config.yaml
model: "image diffusion model"
train_examples: 101725
cond_dim: 256
head_dim: 48
qk_norm: false
inner_norm: true
moe: "expert_choice"
shared_expert: false
patch_size: [8, 8]
layers: 16
lr: 0.00105
steps: 12300
epochs: 15.5
warmup_steps: 610
weight_decay: 0.3
Rows from block 13 of a small image diffusion model, named by matrix and row number. Rows with one number within an expert belong to one neuron, the router's apart. Each number is 500 + 25 x the weight over its row's rms, rounded and kept within 0 to 999. All counts start at 0. Numbers have three digits each.
Before each expert's rows are labels from the 100 images, of 14976 (inputs lightly noised), where the router gives the expert most weight on average: "responds to" is what is common among them. Only what is clearly more common there than usual is listed. The data: aerial photos of the United States (SatlasPretrain). In brackets: how many of the 100, against the usual share in percent.
# router: router (model.blocks.13.mlp.router.weight, 8x128), inputs 0-127
# gate: expert gate (model.blocks.13.mlp.gate, 8x128x128), inputs 0-127
# up: expert up (model.blocks.13.mlp.up, 8x128x128), inputs 0-127
# down: expert down (model.blocks.13.mlp.down, 8x128x128, transposed), outputs 0-127

# expert 1
responds to: building (72 vs 42)
router.1:522509514519524505483538522540502536521488527539527506511502486507508543523490520507450507499503501518502509578523530546526462516505527501543518507453530540501528524492507510514502546527532514526532496529513496497506489480514514508542528536523528526504532538505515565514496480490496513515511477466441516506502549457502500509515504556500488518507508507540538520499523501524519506470506
gate.0:492520492506517452480466535477498492494513388521463474447510519496484539496482534502510510483508518506499475526506516483484515482521485522500489524508520520459471506505508510511513497459563498485509498516509516514529510531511466484502507528497527462513568479538476515487486499517507455462487514505504505523502513544434500472498497508515498554514506493490517531490515495541489545512494
up.0:491485502511500466491477507488485484480467399507496480457474519474496505507534499503498529477494493515503465522482504493491524475525462493480508502463512533446502533483486516490528486446573485519499500517519482482505517523505462457511512510484506452501550454500486485475483532503497464470496516513510497519506490485429490468519490504499486535503480481485520533491529495505465552475503
down.0:475490508481481531483463481478488479525497606516468476556491483500496469493489483500488516526495509505498488526500527524477516527474517525498498490439519465543489490505507520505521514467570482473503490498501462500505491458504459479499499484478499549507425471520494500515490505532508471542482511514528497500502503480548508490487501521506501448472500502510481467512527490538508538500500
gate.1:465485499593505478474497517509492522470521505522493493477485501484510509497520505493477501550481547531529499537512507543518521527494519490515507478508476499535463519502459518480509538509495464484474556483541517524509531507487504547524484527477508474535478504478500498451548495488510483525476496542514489561499483505543507476510499534510500485506533535494521483536508448515494538524509
up.1:482551502473513520503485506484514490563490518499478512539525495494494487511480507468532499498513452493498523457517471538484504496468492501502477528559478478452507471481563493533526432518489519486502480501485498452506474528498503492475465490551490500493536496526499498514484514510476497487516471475485521440451517526515500531531528456540499539524515493501506512476478526494521466521480
down.1:544478501567505466514486512477536516442496503503508503478479517538496518494492519488485487532456475460492494481478475537468476498521507530488496484565536509531523484514553517533515525479510523516485435490477532492499515496485515459473464508532499496475466507510517487458461499493483510511551494455521486464488499494540492536496509483500508474491540478480486484529510456513516466497491
gate.2:456503507515537479481477503479527461549463465481492450494466463466495496535558517471480422534479468465498511469509502518517497487466488486515505494500477558490488486473495488496481457476510508495534502468456516516505524480492494486485487509529491502498490479510466472476525542494455494533547504455485518501532490480499497517520489492443479480507501498485486511484489516482447488480476
up.2:508532486520506468546470553486484456488455491491480514513525544476492542470514511510482448520492490466471546490517508487486521484533507479496482539449485498513467481496527489506530429490465520441520545473462545470532491505471503467486461525489513523504493534479481517490544533542511504510519520489500507474486509512497521511527502468495499520511505500483484522516499483466523481504472
down.2:500523520479491517500491519504509497482519480479513476519509446498485504557474516477483560524488498494516491520517511480473493505465495520500507510504483530539490507468529516504495512543542512437484548527503502496497448519505468516492507515514502490482571456513516502497479477490494464470454478510508510516437470493502480484512542454569478466491469499505498507507509534507442503530512
gate.3:457539525489530509508491523457514524498484487511517533482512473459523487468517454499559453525515515438496522496499516519469549486459479486485512549477493466506529482495514509499532500470485457505546561476515507491517516497530488471509528509498538457491522467491523515457523514519476490481524487516496518478501497521526503484529510492453500487515518521494448501483507502507443493533504
up.3:505447491496482535494508466497486486481551509497492494507506522536451502462483502519446470505474533561529462522493486451530485480534529512531485446525502496503467519503503524502516517490496530526437452483514529521476526495484509529501482488459484501484477517512484508547481507514541527524501500489535448545497515509503507513482495540476466507493451480512526498540498491506507514515521
down.3:527558503493509481523514524490503507480522512497504485480494463527459472518525478501539463523512515586466487516491481507552529511517488506529479538557495503568478500489499506503513503503528538489552448508498507502518486495504503507501542515508517484492462522512454486467489523517489539483489475483512536525498475470538499545498493529455475492521520474498454490467512482514516513506502
gate.4:519507465468514456512470505517510491473493485487465519484494534533491480490520525523543512505497497523502479444496505421458485497503538491456512521492507481526468485473506447461521484521488493434536523508474528527496486504470504458495478480466504489459507500505503487467466493486513505528505535501539466513508469492447493467500491465477535494489486514486491491484469468466481462515535
up.4:492493474538506516473504543488525480506509477549466485513501466506482507526515549478499495501492472497453519481543507492519519515462492493522528533505490515534483493509482475535492512526495533502564537479502488568494442501473535476482487510483527526546518480499460505492541519532492520498443483482483538500495471510494496543496480501523504520545437463487506480518494484470511495476490
down.4:466538504508454485459500508516486507494534483511509504477461511494497490534498507526520486539480506503452482509489498498508485468487519517499493478500553509481541484460490457524497474568544502506485524541497539563537548517493518522511513516442510499487463469480520503453500467446535522517564504526477493498494478488521498487495522508485488479491486490482507515508467498484545513534487
gate.5:507475471474516474507469465462523494505484477492516504459465503489532455509498500501499479503479489481470489466490494497526502479467467488493452472575526533483490487510443469478464492493524507546475453486499451520476490494543466492490481474484497490518461483510451481475520463505479477490463502478496481494488471490461470486473470488523472489490483492498479523514474522470504506432471
up.5:458471482502520533487468502519527500522501497493480494494498483465513484494447494476493433518514507495569507467516551503519443494501476448487518524491513525492470478504484455547493462488530504502521470487487575507509507478475520519467496483503494499496484516495509493474512475462490520515465481497516484473560481498489460515473491503510494488475489511487491500477465477477453498560472
down.5:480500509524525469499502521548498500515469491497511499500507480513469503489469501471506430484527520499458472519497563510512436529529499473510516511459506483522503511497492533514492489519499510506529448479488418510510463489511497523542457516506494489496475484455496484468549500482497536514479535538488509534544512487520491505493477483467521478483507528514530502496476514494545509560496
gate.6:458536497524501501521504532480491447531477507510500484492484475488498516503508543491492498494495473482503567487519543509470483488507474488510497524469483500472455477536482482485519516484493518467506502500485517472451546554505498496537492538514488455530481484551506519552528520489478492517491516494517475467528484536532504483527498523518493554460486427538460512491513485503515499507465
up.6:547487531487493478480473492519493509454532493495479495495523514513497474524504476494528520512519521552531490479498486461492492493542538495502482494501518532555516504467522525530474457525510468498506485511490503518529441474488521483451483466478526550502495497464525487496486507459525518494522494527514540531548452489457483508476500470526502430504506520486520495530479485486492464481545
down.6:526512508500489491474492513508506528512520504492473507501484517472488503511479539517508498515489491530506497482494459492537511488494496504508502500550491522481490526561544525525513519506504484474507494504538480498441529549551508483442506540508463464515476472468496481545511491547476516496495476545456482524458514516534485538504452451497503560489487533520481507490523483459471478515530
gate.7:428491473516508478469470492511526479538486506548502494502467461531531531509495517486518494484484484484507514454498534507529496537449515495508489504527491479464497494499495455525540478485554521553520464493483520543488477486520498515497498490534508474520470465538499511498527439514463507492446477485468494494485500528464479550496472491521510513487486518471501500483516442502497516483496
up.7:488469496447514510487504507527492480460509490512491478464536504506471496428519501500492505512464541495502486476497561470485461476475510493484446479492579515520493468506496512524497502514514485509493493506503528552532523484508501488465510501466496494510489562491489447518470454499475503496450444487512491476498494520481472477508512477513485483477498466499454534480454486501474501480508
down.7:511483521484513509514509478517492517450500508497515535506460502509467490566505504509529489493473477497511498521485528492470479469501508505498512495532563453513475464499470502523501501486483519552483503514528465404503527527497508448508520524496501483493474445483506505518503471513508498496493472542487498527570562541501476505493525506507504527481499498519470498471471530508497496474535

# expert 6
responds to: crop field (50 vs 8.7)
router.6:531496516484492500474539511502495531477500513522510513490481512524486519488472488515456493485489518503508465581516499484496491504514515499508505473557505497524506546508481535488494560498498492506517482498532497492491504466496499526549543537477494496467510493495512572502474485495535495488505587459471498515498547435487501483469465544480456504487489505552517497505524484497488508508496
gate.0:485498499496499475470458487507498464517453483502476441496495464459508492507510494440455489487470469475468499453494509529508499494521511465501472513489502484453468471485450471522502456465488509529485510471456496494497467480485491492464458483511476506505496487493469487476491485522457505515476484484480494460509455488493494518510506471503485472526491475448473490472476535460484451501445
up.0:500478502507481524503481509516499510483492525506468499469526516484498483472495482489505512476497520495486488469523485475507461490657544504532523545522518528479523501530505495513518483505506523444508531487505500512494505516481511557495515480483501496504485501500522576465482483491501530521475529511534492520488491484510483483476534495504513505505499528461502484517515482525520496538489
down.0:515510505515518511509495504496491508529509484527481491514496504480521505499495496510494538504498515490495501509504476544529508508411478507508509499489494478489500500514489497495491493505510518323500492503505556437485503489506496546488511496505487504506519499497503483513517495494517507516476488501492494522502497506492479503490508534519505506498520523519485495503524583507516500553503
gate.1:507533488505532559479486520486492482514480486507506497532530495487474551516443513509479490495455468465495507498529490515499482543519492505521539519494476509484444472503472531527511485514491491493531529465449511506526493489475537490477476543537542495486512528523468523441489541514507541504483506472468532465498470481516466495508510497508508532527509502483494512473481533465562492529512
up.1:487539446505508534469491521498473484512491507539471483531531483485475527462453526501480469522482490485501509485537512502471499530495477484544471530510477512488478488497495487532500477473463533489518501479488529476522464484466546476477503529505523533548526523545467486483506538524490526549489513473487519463493483515527484519511518483510523549530520450474475528474495521481543503506456
down.1:506517509520511489472508499493541513524530523498519498490537480499511485441557515492491520529497515522524494519526520531530532505490497509507521493487516519470523510482545539485495489507509508503511460506511584443520473482476486509492483490494506490496541519489475464498523447472531481496478463479494494503518496507502513528500522494473516497469516502496500529488516581508601493477484
gate.2:500469477491545500504514480517526530490509495521505494500504532523495479483517514474490489493486476544469491441556555504444449552481481518497489528527504519472456472468490458517513491493516533487494454463462539449509483519459521449492495523522535538497514485478510494514488489481495508474464515492503480471488474508487486515496487489477524499489500544479520486485458558488486525509491
up.2:529451516489495481505533467509526567464506506488507518503492549515507452506524492503526519485505496542428442505496517480454500519495477514483505475463504472491479499508531484465514505507521529511451451496496494478488519534492470455528519495483498519486499488479496513516482470524530458452482492534521483539483508470481510493451456496490512491459480544504522495501498498500508554494503
down.2:527502496500505527520526501502470484478474508506485486506515529514494508493525502513503504478520487492501498522487540465516483494565513502505490481371520513533484487502491483471512530494492493340503481509512457508511500496520490508512499494506500493498453514495485485485484516521464483514507501503480506509500507501522503512502506489509490522493527513511512490500489466472504520494492
gate.3:484494523499496517511501485470498501519494492499510546518496503476503494421484497513512482519456516472484489509474468519524479480483477511483430482470553574461531473536517522503471505516527502507478479483522446504493512502565455508516501485520496476501502478491470460514512530471470493475530529514467500497499525499479480471506520505505485488444519503486450524492487506507523529457524
up.3:487515505530544552464509542507485487524508501524501503534528496497489568447492515512494480517485509494501529549539512530506495518487493505525500518513523523504507496514531533534511518494519542447525517496512521515529512479514512516501504545529520515544532542561496577513525497508494532522525491520489537495479528528544511544540530508499525533520518507511488538490505498506528506509513
down.3:463492506502502502502492480540489509514489517499520498496505482504496504398521506498491534495520492503474513505514524509440508503467487496511509488501475554483485514503509508481526520491478499507531493524509384503518506494500537439504499512498498483516520502494493503492512563535499490515479416510501500510544511497506549529527499497541512507488502491511504496515507468509483497553519
gate.4:529483466482486502523495500493497477477539507462511522519491519503499485503577484554566496533505528510510505488463499463486523474586487485460455511475504501525488503498515492502534457482485491495502505503485525496475508505543471499473486498484492489540452530514469452526541511507524490511521523526548490505507471511516526533489496480502512517510463526485465498529474463502484487458496
up.4:586499524492494516525531516505518511489453514516521506488502532521524517526562511519530519524492518483451500547524532485471523517461547468493516494493500508518519498504508525508523509504489485501534527452512469511508513484529491485552516505474519510493482523511482534515485533529535525498529514483523543522502549496478504495487480506516475506532505478523539507513510416507520460473485
down.4:492485515486506484460481490530496499525509476516476514528505510484497487524511514483521490486500521476480483511471513574477473500415518489522500496528538554438493495504483498507512500476499508510511507513516461481491486524499516532497490497491499527502560496485504505532515480489543514487506525509513481513523482486478525513485534498491506495502511513511509493498484380513530481418493
gate.5:498502493503506496541502515471541515513520529510515535512482548539562495473464495540517510505530522482507528528484480487495491536498511492478522483521480510504492499563511513515479507501513506488487483480499507513504543533497496523510523512490506505490459480532492506487515495457499518495479499503514503499493518514509477490490480499638459503487525543524512516524497496530566549515492
up.5:480497501487487490476518501567459490485504464472468501499501505545451520506523513519512545438525490537522481505486506501498490495497502543502521491579495482512509512505508497487484519533496507499476469551527500544510476495476509544497538493493463500496512512446543519495446496486495485498500478501510486535526507472502543475499494503480496508532506513524512462481528451544447523536517
down.5:506515517486508498500518479494500487491490496465498507521533477514477517520502482467471519534509518485494476506504476478546494504481503468493509509523531473550487527498489510482487495508510516497480465492476594500509495522469507591497467519515505499509484539486486474479458438412527526505484523507506498492504488510511490512495527484596542499502510500489518491515503514505529486503508
gate.6:499513478503510497504497514516493521528499476498483519556491470491533503564481527507526490459465471513514522466543462505481538553481543501537512526477481473485493498504478520492483498539512530484521493507483485461490484485474522488500497513521549517523559522516543554460470503510485459520480525482469511502535496499550506518510499455505508529518486506483483488520523444524493501494445
up.6:511467537482455454517511474508496502479509532446493497447495508463531471478511467503522513444536517533531479505452466470482514481475512513477516474477475492511472485504502539478507499503493477527473466498490494507456519537506485522477474471474448484500486472462518528520463459490517447492464496514526482537470502502507491473464482484513501473493447534501494475528538523507498501495505
down.6:505504517483464490493482512506484503487523495517518522514509501485469487471492517510528502463501486514491499520541519473481517539479528445497505529533481523512502504514462494544492494473468535412496531511490436538477496504516527442492491527495486491497530515520493510505498524545498516526504524533466545485518493487503522473525470545502483485484474526511474478509458592505506485491509
gate.7:499493484491491465518454446476502489488480508464510492475457492487515434504497469473531488492493499479467471436476482481501508453490488491459483477577511503502506503507469504479482481495490489522462476487494469504465481523524462495495481438477461491490463464458469446480500473506484473468489488488518453494493472479470504478492480479506485463476483486470472476494501501485492509467488
up.7:530515517507481469533514500473482510470491487483526531522459523519512498519546535515525572486506481508465478511466433486476550486503489532482471490494490471494533512541530500448470501530497519510499515502499447507449501532542471469516479496491511502514483490483486500535487561517509454494533484511489496540485530508502510477502490509536495496492520508507510521517553525515531494451512
down.7:519513504494503533485495509491475507493528487493476498510487496491473491455538511511496569492511503515544513502523426493473568499543493528517520494533462553494499530517486503500465475486468497515519538517493589491506506513488509454491505479485529528508482491477501494522487539539498497527554518492504509506553513520495513502478504512558503491481517512517481508506486523488519522443505

# expert 5
responds to: crop field (55 vs 8.7)
router.5:465490479527516500513455518501486475512478467495478497515514487487494502486527511491504503490492487485481522479494474527505498506472484499491484518642506503484481471487500472502527477502491520454483508485464510529512495526496502491471479496521509493512505495504478493495512516493470503492484391518501503488545487510513492510539531449534512479500516506477475499477473566483522483508496
gate.0:492464492512496484539479499497502456495482483456469501493514492487473461459543499502541497522484500485516510450487490509547495501467490513478474530519510559494507452498530469496544459504492504483483507502474480496495496521521492522437474445507503480517490496473479488450497514486473502518542507564552513484496481556512490499518537453459529468479504504474493508518463488491493501473498
up.0:501519518527503478534505535482550479527531489493538541524461541499557513515480530521522538525529486499524541497515479481501520503510486451453494525484456499506511515527522516494471509507524497477517476469462506538478541517528467518499511481499514511530465492514475499474521501496500531544484494498519531493527507508510490527510483488553486469476487558510503557540512464489498521510445
down.0:506511496474495497491491492511500520501504525499463509503497477479516505474456494489520529503476517506497501515488486510521511497442490508506507502676478528487474507475484502487465502515510502460517484499504513555458473502498499479495508491488509506520537504474509493505474504488527519493508495488507499510498487500485484494497492492596499488487520517485498518487507497516448509518522
gate.1:555516480530504516446516532483529521494463510515526561490503514504494562510486481533457508520520525509479485533512513534477528508504515514498477469472527457504560507504512515489461517493539493436496513512517477478472499474537461493532515517493491474488534518504493544512479493546519489508518529497452486520456527459516478457503497504532487494515484477525507506509508490458510508490480
up.1:485522498516501501486503517529509508502466526520514482493492483519500501559617503502503498537501492505525515511509560492447469520519514475492508506491514518526482523467504498513531500490490491521505504494489537484493466468476516488479502519468520521499487542489494514503506485456494535512516403485508525504528491496506513530490489537483487525538461465500508515503495454502463462468470
down.1:543486539498506489495500513466491492519514451508522497506470511485485511561441488494495498515511496512527521503497489519464508513499464502499516504515496516484500489500491471493463493538470522489514523520474551530485515499502518534513531486492472460510480519536484477488494450542514537479470583477529482504428532498481476511483520502491516483468539470511510495504521513516437502560493
gate.2:480477504505527505530470504502545483543530501511518501484488509490537477495537470506511440517501513478541536476522550506522476487487479436462511500495493532483479505512477523519536485463518468487512471453489536484495536492500489538490528489507493498497490504538497496493547449427485517528508501506528531473528503515500504523489491479546468487491493534497476517506487482539451513527457
up.2:503488505499478475514492482491474487471520502474495517514480494494476470524515500479523551477494484528453492464492444497482546482496492571475500502541485453490531490481494497460475472517490522527482507528486423503493483524506483458468486469517511506495488482480509472481468567560500455501517515503523475526501485525496505468505502495428524473494499469483517494508511519470484496473518
down.2:494526492503509482503476498529511517460468516511488453510510526499530522475559516492498430509504490480471501483489541486543464502512499484514522485475512436486488487522481495505559534473536498490509473530513473531492510495506506583483499491509510505525494482497490518494510443403509502481506493486510486493516505528520527506491503500479491515507503536468497493526502498494575480509492
gate.3:504479467512486468503496484511536524494531506487502485486480503500534473584561494495518483504546482511511498505489553485507529507492503489457552498479455439512500524489476483496574499490489491493490527512484538492475506495481507493506492483475489518503501509510517516506510418543519495518458444489515499519478493466494509497492468505460482477528472502530543483508528498505463485513480
up.3:502511508547516513504539553481532520519535510519498516508496531509526549565497530523507500522528493514497540564518484495502528546507506497530518516496450449524502519514561496519499552518481495438523520497492519520518528500494506465508512526509548507522533536555498538508524524535515526525500481519493518510523533503524484515517491514509499505504490507532533537532526497502514504509499
down.3:528490520465477493496501493507495517473529472490464480490459510465465469561455488533504525504480479519515525500532492498509468490484509510489506513468508465549490477513479480520444495503474528559506548493473541504513517505527507526510513490528483465515479516523497442515470474478482503488468602486504524482487525508493490487497513473499502516487493470482478497495507474492449488519461
gate.4:476509465510507517480480509496495473508511478503485469502506487493486520506492479480482500478513447484545525489526465506458520509519484471498542513505411466498427497487467495491528474479450498499514484486458549495500500527442544514478505514493486517477517494518519527460510509470493505516514505490481500468451468481554516498506508494506493506525523496485510476502518479477520492584477
up.4:515504474529505501526538545504499515514487507522521501502486512522528537537499497534474506502529466506520525557517468508496492547518523477532532503497442553509471510510513499504508508497494508458544488490480512516521490534487529544514530535500547516494522534512500546517505507425500511512528523468484525511440529477522517515514494516529487499518521508531518479495543481501572511500502
down.4:512494518496509498485486505510492472493505503533511506520499514519490509459522496530503487497520523523520533512482542495499508492523507475505491550418558526496534513531491505554494491517493504503506517489504512530482488538501503436499516483479556534470495501499506512536516477557469522522466490488492492478581522515489476520506507525493493497490504490517494501467463522498551494412518
gate.5:514525500468503532512537502445503511489517482444496528500494517509494520455451489511511504480523487488472503500466437488471536484529483517516489490499471498502489505539525522482426512519465479491480469487486513496498512557516482524548499482488503504476510476489482495499485518521514507452457541524526458498471508500509484449501499498519503493461516461512469493500544460493545543524532
up.5:498493474471472509502506489508515500480506523465523515480482479526514462563549511519551510524481528504511480465490536470519462472474500487458491506510520512497506504501506492493515493502508486516506498499510520505490481504515496488498489449484486463484443480503488465491492508456506509502504442554559515521527459545474490514480488464456505476475435511457485499542453463496477496463517
down.5:509504503513500492509511488492495518515500476504554528516555490517491522542421487465496518507516497522525472486478469531549490515504506498504516483557478523484512480503490503481489500500501515435469491491498541504504508488490495511514479475496503480515537537487488562495494516520525513525514553502548491555452526519484490489483511489541505489504525560485491489466479493496424517532504
gate.6:516518496506510497515464493457508488525475492494511521515481506466516486450515466506473468522466493451453496507506458537523524488496476485491466488498514559468503478503487543480479484459480505506498496458509453486488486501554464526522519508514489489509514479498465512493523519461465488477583530487462527508491531496485544484509518492530467498479516505500447525484529542505497494459487
up.6:537501529492513492515541522494506516503507507511539519503488531506510530477501479535485499493477510496475476584489499500536511481507497526524502455511541523517522525523541552488507531480501476464495500502521458511497513501550449531542535529503518489469510496506490540528505486480517463499519548514503516541529569484503554502489481545509493494518504514538471491494520482522466497493538
down.6:483520492530492471496492507511483481505492464501481493486510516520492494465474473513504515519505464532457518467492556496487494519484498499497504487630494538484497507522484490493534516533548493480507476497484437524501548503524514476487508502500508512500510475504524521491480492523500486519484432495475490480493491516505417502517449536526510513523509483495508498530496516511496492545501
gate.7:485554507523515494492489525497511489514524542496500497482506498470485505474524483481516519531497516537520529470526506499505505511499501510533488478519498478491471497482479515530499524495496470489508533515497504469517501502514487509512496492495489486499537516503505498470526487521487535492572526484513497481497471526505486518512531490456510534480467466484505525505490339465508501511454
up.7:524477539504510451525492479517510489493481546485515523501501503483497486528448516495495556466500508534456494505460467526509486459503513543485481489504522497485559474515510496506505489552511528493486500500530504447472504528539479511503489485518492493516532476493477509546493494495475463479425539529517481491532525522485521505511520506510501456465506506494498491477498552567472509480525
down.7:505496471461502510489504527510509515505532484520496556516503499518511517531475504505524543525494505511514512530530550488542486494551489496509501535412505479527535507492498509510486487525492493550525501485498525442486498501481496511504507482473492481482474533490487466490493461486479484500621522525513451489498502469515516471498480493519505489474511489517476512487513525503461503526522

# expert 3
responds to: building (93 vs 42)
router.3:484533515528534537492519533500537513560509506539523519522508513501512543491493508510482461527495505511537532542543523551523508530493511469525520518429489505493503514523497536542535521487516515497534501484517532476521536488510514504522544547537521511509538526541507543508537507497492537528514495485476526484520521498536483537526526522527478513502522514528505529509491478503505526540493
gate.0:498451504488487534499560525501523456530493468488482508505497458538443530480497507493436509471519512458483469463505507511494505478515498488489477479493489483489484454485553456449521534472479515494535534501448497489510538497489508508516533506499487532477520490477481522539506490510520535436485519488501482498506505511507495504510492461493481444495489478524519538458476472491525499507490
up.0:452469479488501523507494495496520480501500484476459501476466446488479454489495493465501501466519533490520458448533499509497496456474461490451484485569503476503503458469473490455489481491485480503495516507482503518486515522473491509491479488482459507479475437462485464495522493473514487477498518476525470518533462494516483489513479517495479431509484504482505524462481522485452483535490
down.0:493492536507504493498495482487502489494494508529499517494539537499479484513491501490519508507483552513504505468442478508492477529492522539459513531506567486500496530585549484461511504520493508506499534490513493500512492476519492497494498496482500481521537448482479512548564492485482496483526484490532486515465499497493493518545526534502471557432494501484444492545492489534505498505513
gate.1:534519538520508519495553536526484516505502512541537518511531514518504548494514521547490530505505508524487520558506505520495499530531530523536498508442521516508511506500569522527493533538516521496527521523523497495529505490524524503529528532510528517516538547524521549521499511517506518509528502509477551523497538515511524513522511536494523531516524511532538529507517474537526505477534
up.1:503504523496541535450541457501522546530509553536513567504540521504476538507499492515462495508482464483510456490494496449475493493484518511527485451506506493502505490508508506442493522513494495495529507487522499508571494476534503473491446534498502505471508468538487478460516485492498517513506500460480524541506537480522502466528524480506524498525504467514489452471507500504511515503522
down.1:512485513497566532532469491481495487480514508456513449492497515459564516526492511495473511473463551511512507486485498468469483455512500461483503480487502511510505501512495490578489484512477530511549523499474500495574504515531506484495448559484468485512488523470504503478493496503509534505518502503521517508511519491513509543457507530497493484548478491544477456473503495508496501501481
gate.2:507545512521494517484494515481507485511472489528507525543509476499530538505506485520459490508453501517479509538582483475500523483514495496491461489439482489485509488527456505504524488473519503488524504509462522448476465482526516481582555530514494485499501522512502540550507535518508492487509510486474514475522536447497507487495484532506458508507503497520482505463498452508519517493478
up.2:495503498479492487539486488491455478508425493523532561511470534490489498498502525533493490477453467495467511485476505497488497487490497498521524488494491513518480488475475513467564490518503537500515518469518528481484445518509518508543490470497453476461502555505452511508475509513478481487497507548488491474519491495509511512480477505502532503510471575523489480443491516495544492501461
down.2:506486535557530495489501503501517487547471512505560529435507550513514494498490483491519518515534494538509502556432502511499489515508495497462489469522511493536502506493496501499543477486515491510509524546501496497536526481474514520545481533545463489515498477533477542438482494518479514533480512478500521491493511527529512487508539528511493537491508534512527521507455482494471527496466
gate.3:525497543518528505512534526508513524497511539512535527522500499545531513513529498510494529513514513547515497566519499483482511535508533541536494485476495509503509504505532514513487546515509524523530534512512490533496504471499526499516519499496489556466515538507519586530514517485539555510521481519478516490477561469517499492527472520499524535497526526507537501512522510541477510487535
up.3:497489494492478529512478501525464473499483546477458505508555513482477523473574490494501495524477498455494523477474505512471487535486510467478490504475498500512489530478505489499576466496464504517516552481489549485470477477506521475515520529502502459478484514485516493476503463490499484547522459531481527493498488542522528537482526478484501458474487514473467499533466493449511469492506
down.3:483514480500476501501492538530519544524496465525549497498543516540514548524546504487523492479488479537518473512460516513498491494529491514509501498518448511497484520516464483494547483478487500584526513442492463552464470532550489496514512548512520454516505510511509510458502454493517546514515484483495483512487487509495514493538475477481513535497518499502495469522502519515479499489482
gate.4:568512469509496508486534503527517485457590482517502458503485549512482506503513503510519508548507500570503530523502491523484505501492503485514468493511526512524476520487536541490507507553471515477463510456491496525561476520517528517522499514481481481482522498526538516519506509494501490500515513510499478540499495504492498421510496497501493544520554519524502495534508495468512501495517
up.4:529517498498478534472560510515519462478582468521499452496483519476517511482505535510489486532484486557502548526523512522476516476509518488502453493460509487520460518478503543493513505540482513514454516453488520488542481494517523515525502518487498499480536513516522503539515491497508507499490489490491485545476504497496516432495480496517477554518562505520502510540514495477493485501500
down.4:586529485478485467486525486511472469521506514495496480515514489498507520503511489495515491488507511498521514507480486469483511501536494474500477509344515494469481491513484506489523500506476488412525533541492504474503503541499523526503514478469502504517495506522510487472507500477508494500510519514504500526500560493514483478513480467491502497492466477468484507502495521510494489495508
gate.5:504508451505524519480494520524460465518476490498448451519526496469482522502478505490455510483479477461491510477530503528485493506484448492522483534490480486448497475448471485523498471480526544507512515479481509488539477477477539488484466516522557509508525505520486509467478494525478540501491559474467545461495490495496520522517531479503534513532520472484485492472485506494516454508461
up.5:503482492503508482532540521514494540481488522478499511511508552493512490507514500550519513513517528465503513526494489478523505479516527511491467533528505508516511485458559529517470568507527499468494485477528491525516519548527534511561498484492508497466445500519503498501502474497512509524488465566551509536489520520477502505526482500512479497516483551520527496548527515543486447484513
down.5:463457476519500484538512491494491528534525502481460496495495468517541515497511508475498497483494549474474491530498476528496506483471480542468464511456477463486529438495502513504503474518507496482492499511520523509549472490478483511543524516484485511477550444492468463469514528439491489501517440508498466500509491469529490494493516503485459534472535475449528472488526532511498511509493
gate.6:475494488530498488500491516445501473503491475462497493522501501489504478467577515507534513499508484492479507471474443512474567507457493527466487529505488464461512455524518477489488509507475500527484528492492451548492530506533488459487483484521508482532501520490488438502532550529467482500512465510503495516467476558516499505535526473510529504500513494462487526522513490499486521477478
up.6:538494493475494462506485501511504498491504560477509464503544537524497511502460518519546485489547545496509520489473525467502486503563519495475537498464529476510484485516538490527488475506507474450498496520489508484534502525486525503502478483479510508482489548518548479530478500544523543484498526524544483511540494563476496536475489459517516556494475486518524479511484498521502503501468
down.6:525499479500508500481521488546487474552486483525498509524524490527496519474426468483532471517493519520445465509489571532509414493466501479462503528444507463473509481503504483487481482491517520512489469472480452483487480501525497533487484496504503482496517510487504492490481457488542498508438491500508497520512497493503484481450521471477518498512508534487506463512529515496479497537513
gate.7:508504526501471461472477484503484525536498590454521502515499492483522488506501449506498525526529483526484517486469524505465481480521453513485509518506535499515508547444516519495515524541517550483516523528536472465499531487508504486512509520502482444437482491485525481511482492514523552495489507515508489529519506459492496460463468531487459499472477507497502519524511493524500503489531
up.7:490530509513488499507546537512514487481472460561530492492512524538504535501529566520502515491501529499494532536513511496522527543514554524527500475439504471514510502560520516530545532481502477504501505520523526521506518482514517492532524515494543521514520522513487552492502502530498473488518462468472530505516520509529521526488520511529511515519511527543543484488491470505548519468497
down.7:530478550496441476491476489468519560500486446521524521532497524499513508493502487520501495549525536486543492536487513498449487511523473472484520497487500495494543467475473470485512507456493477448492506544492550513528526521490487490518477487475480467526528459511498498525489488492529491472475529483523498548501453519525487504493463493478508472519484476487474491537460541506523493511515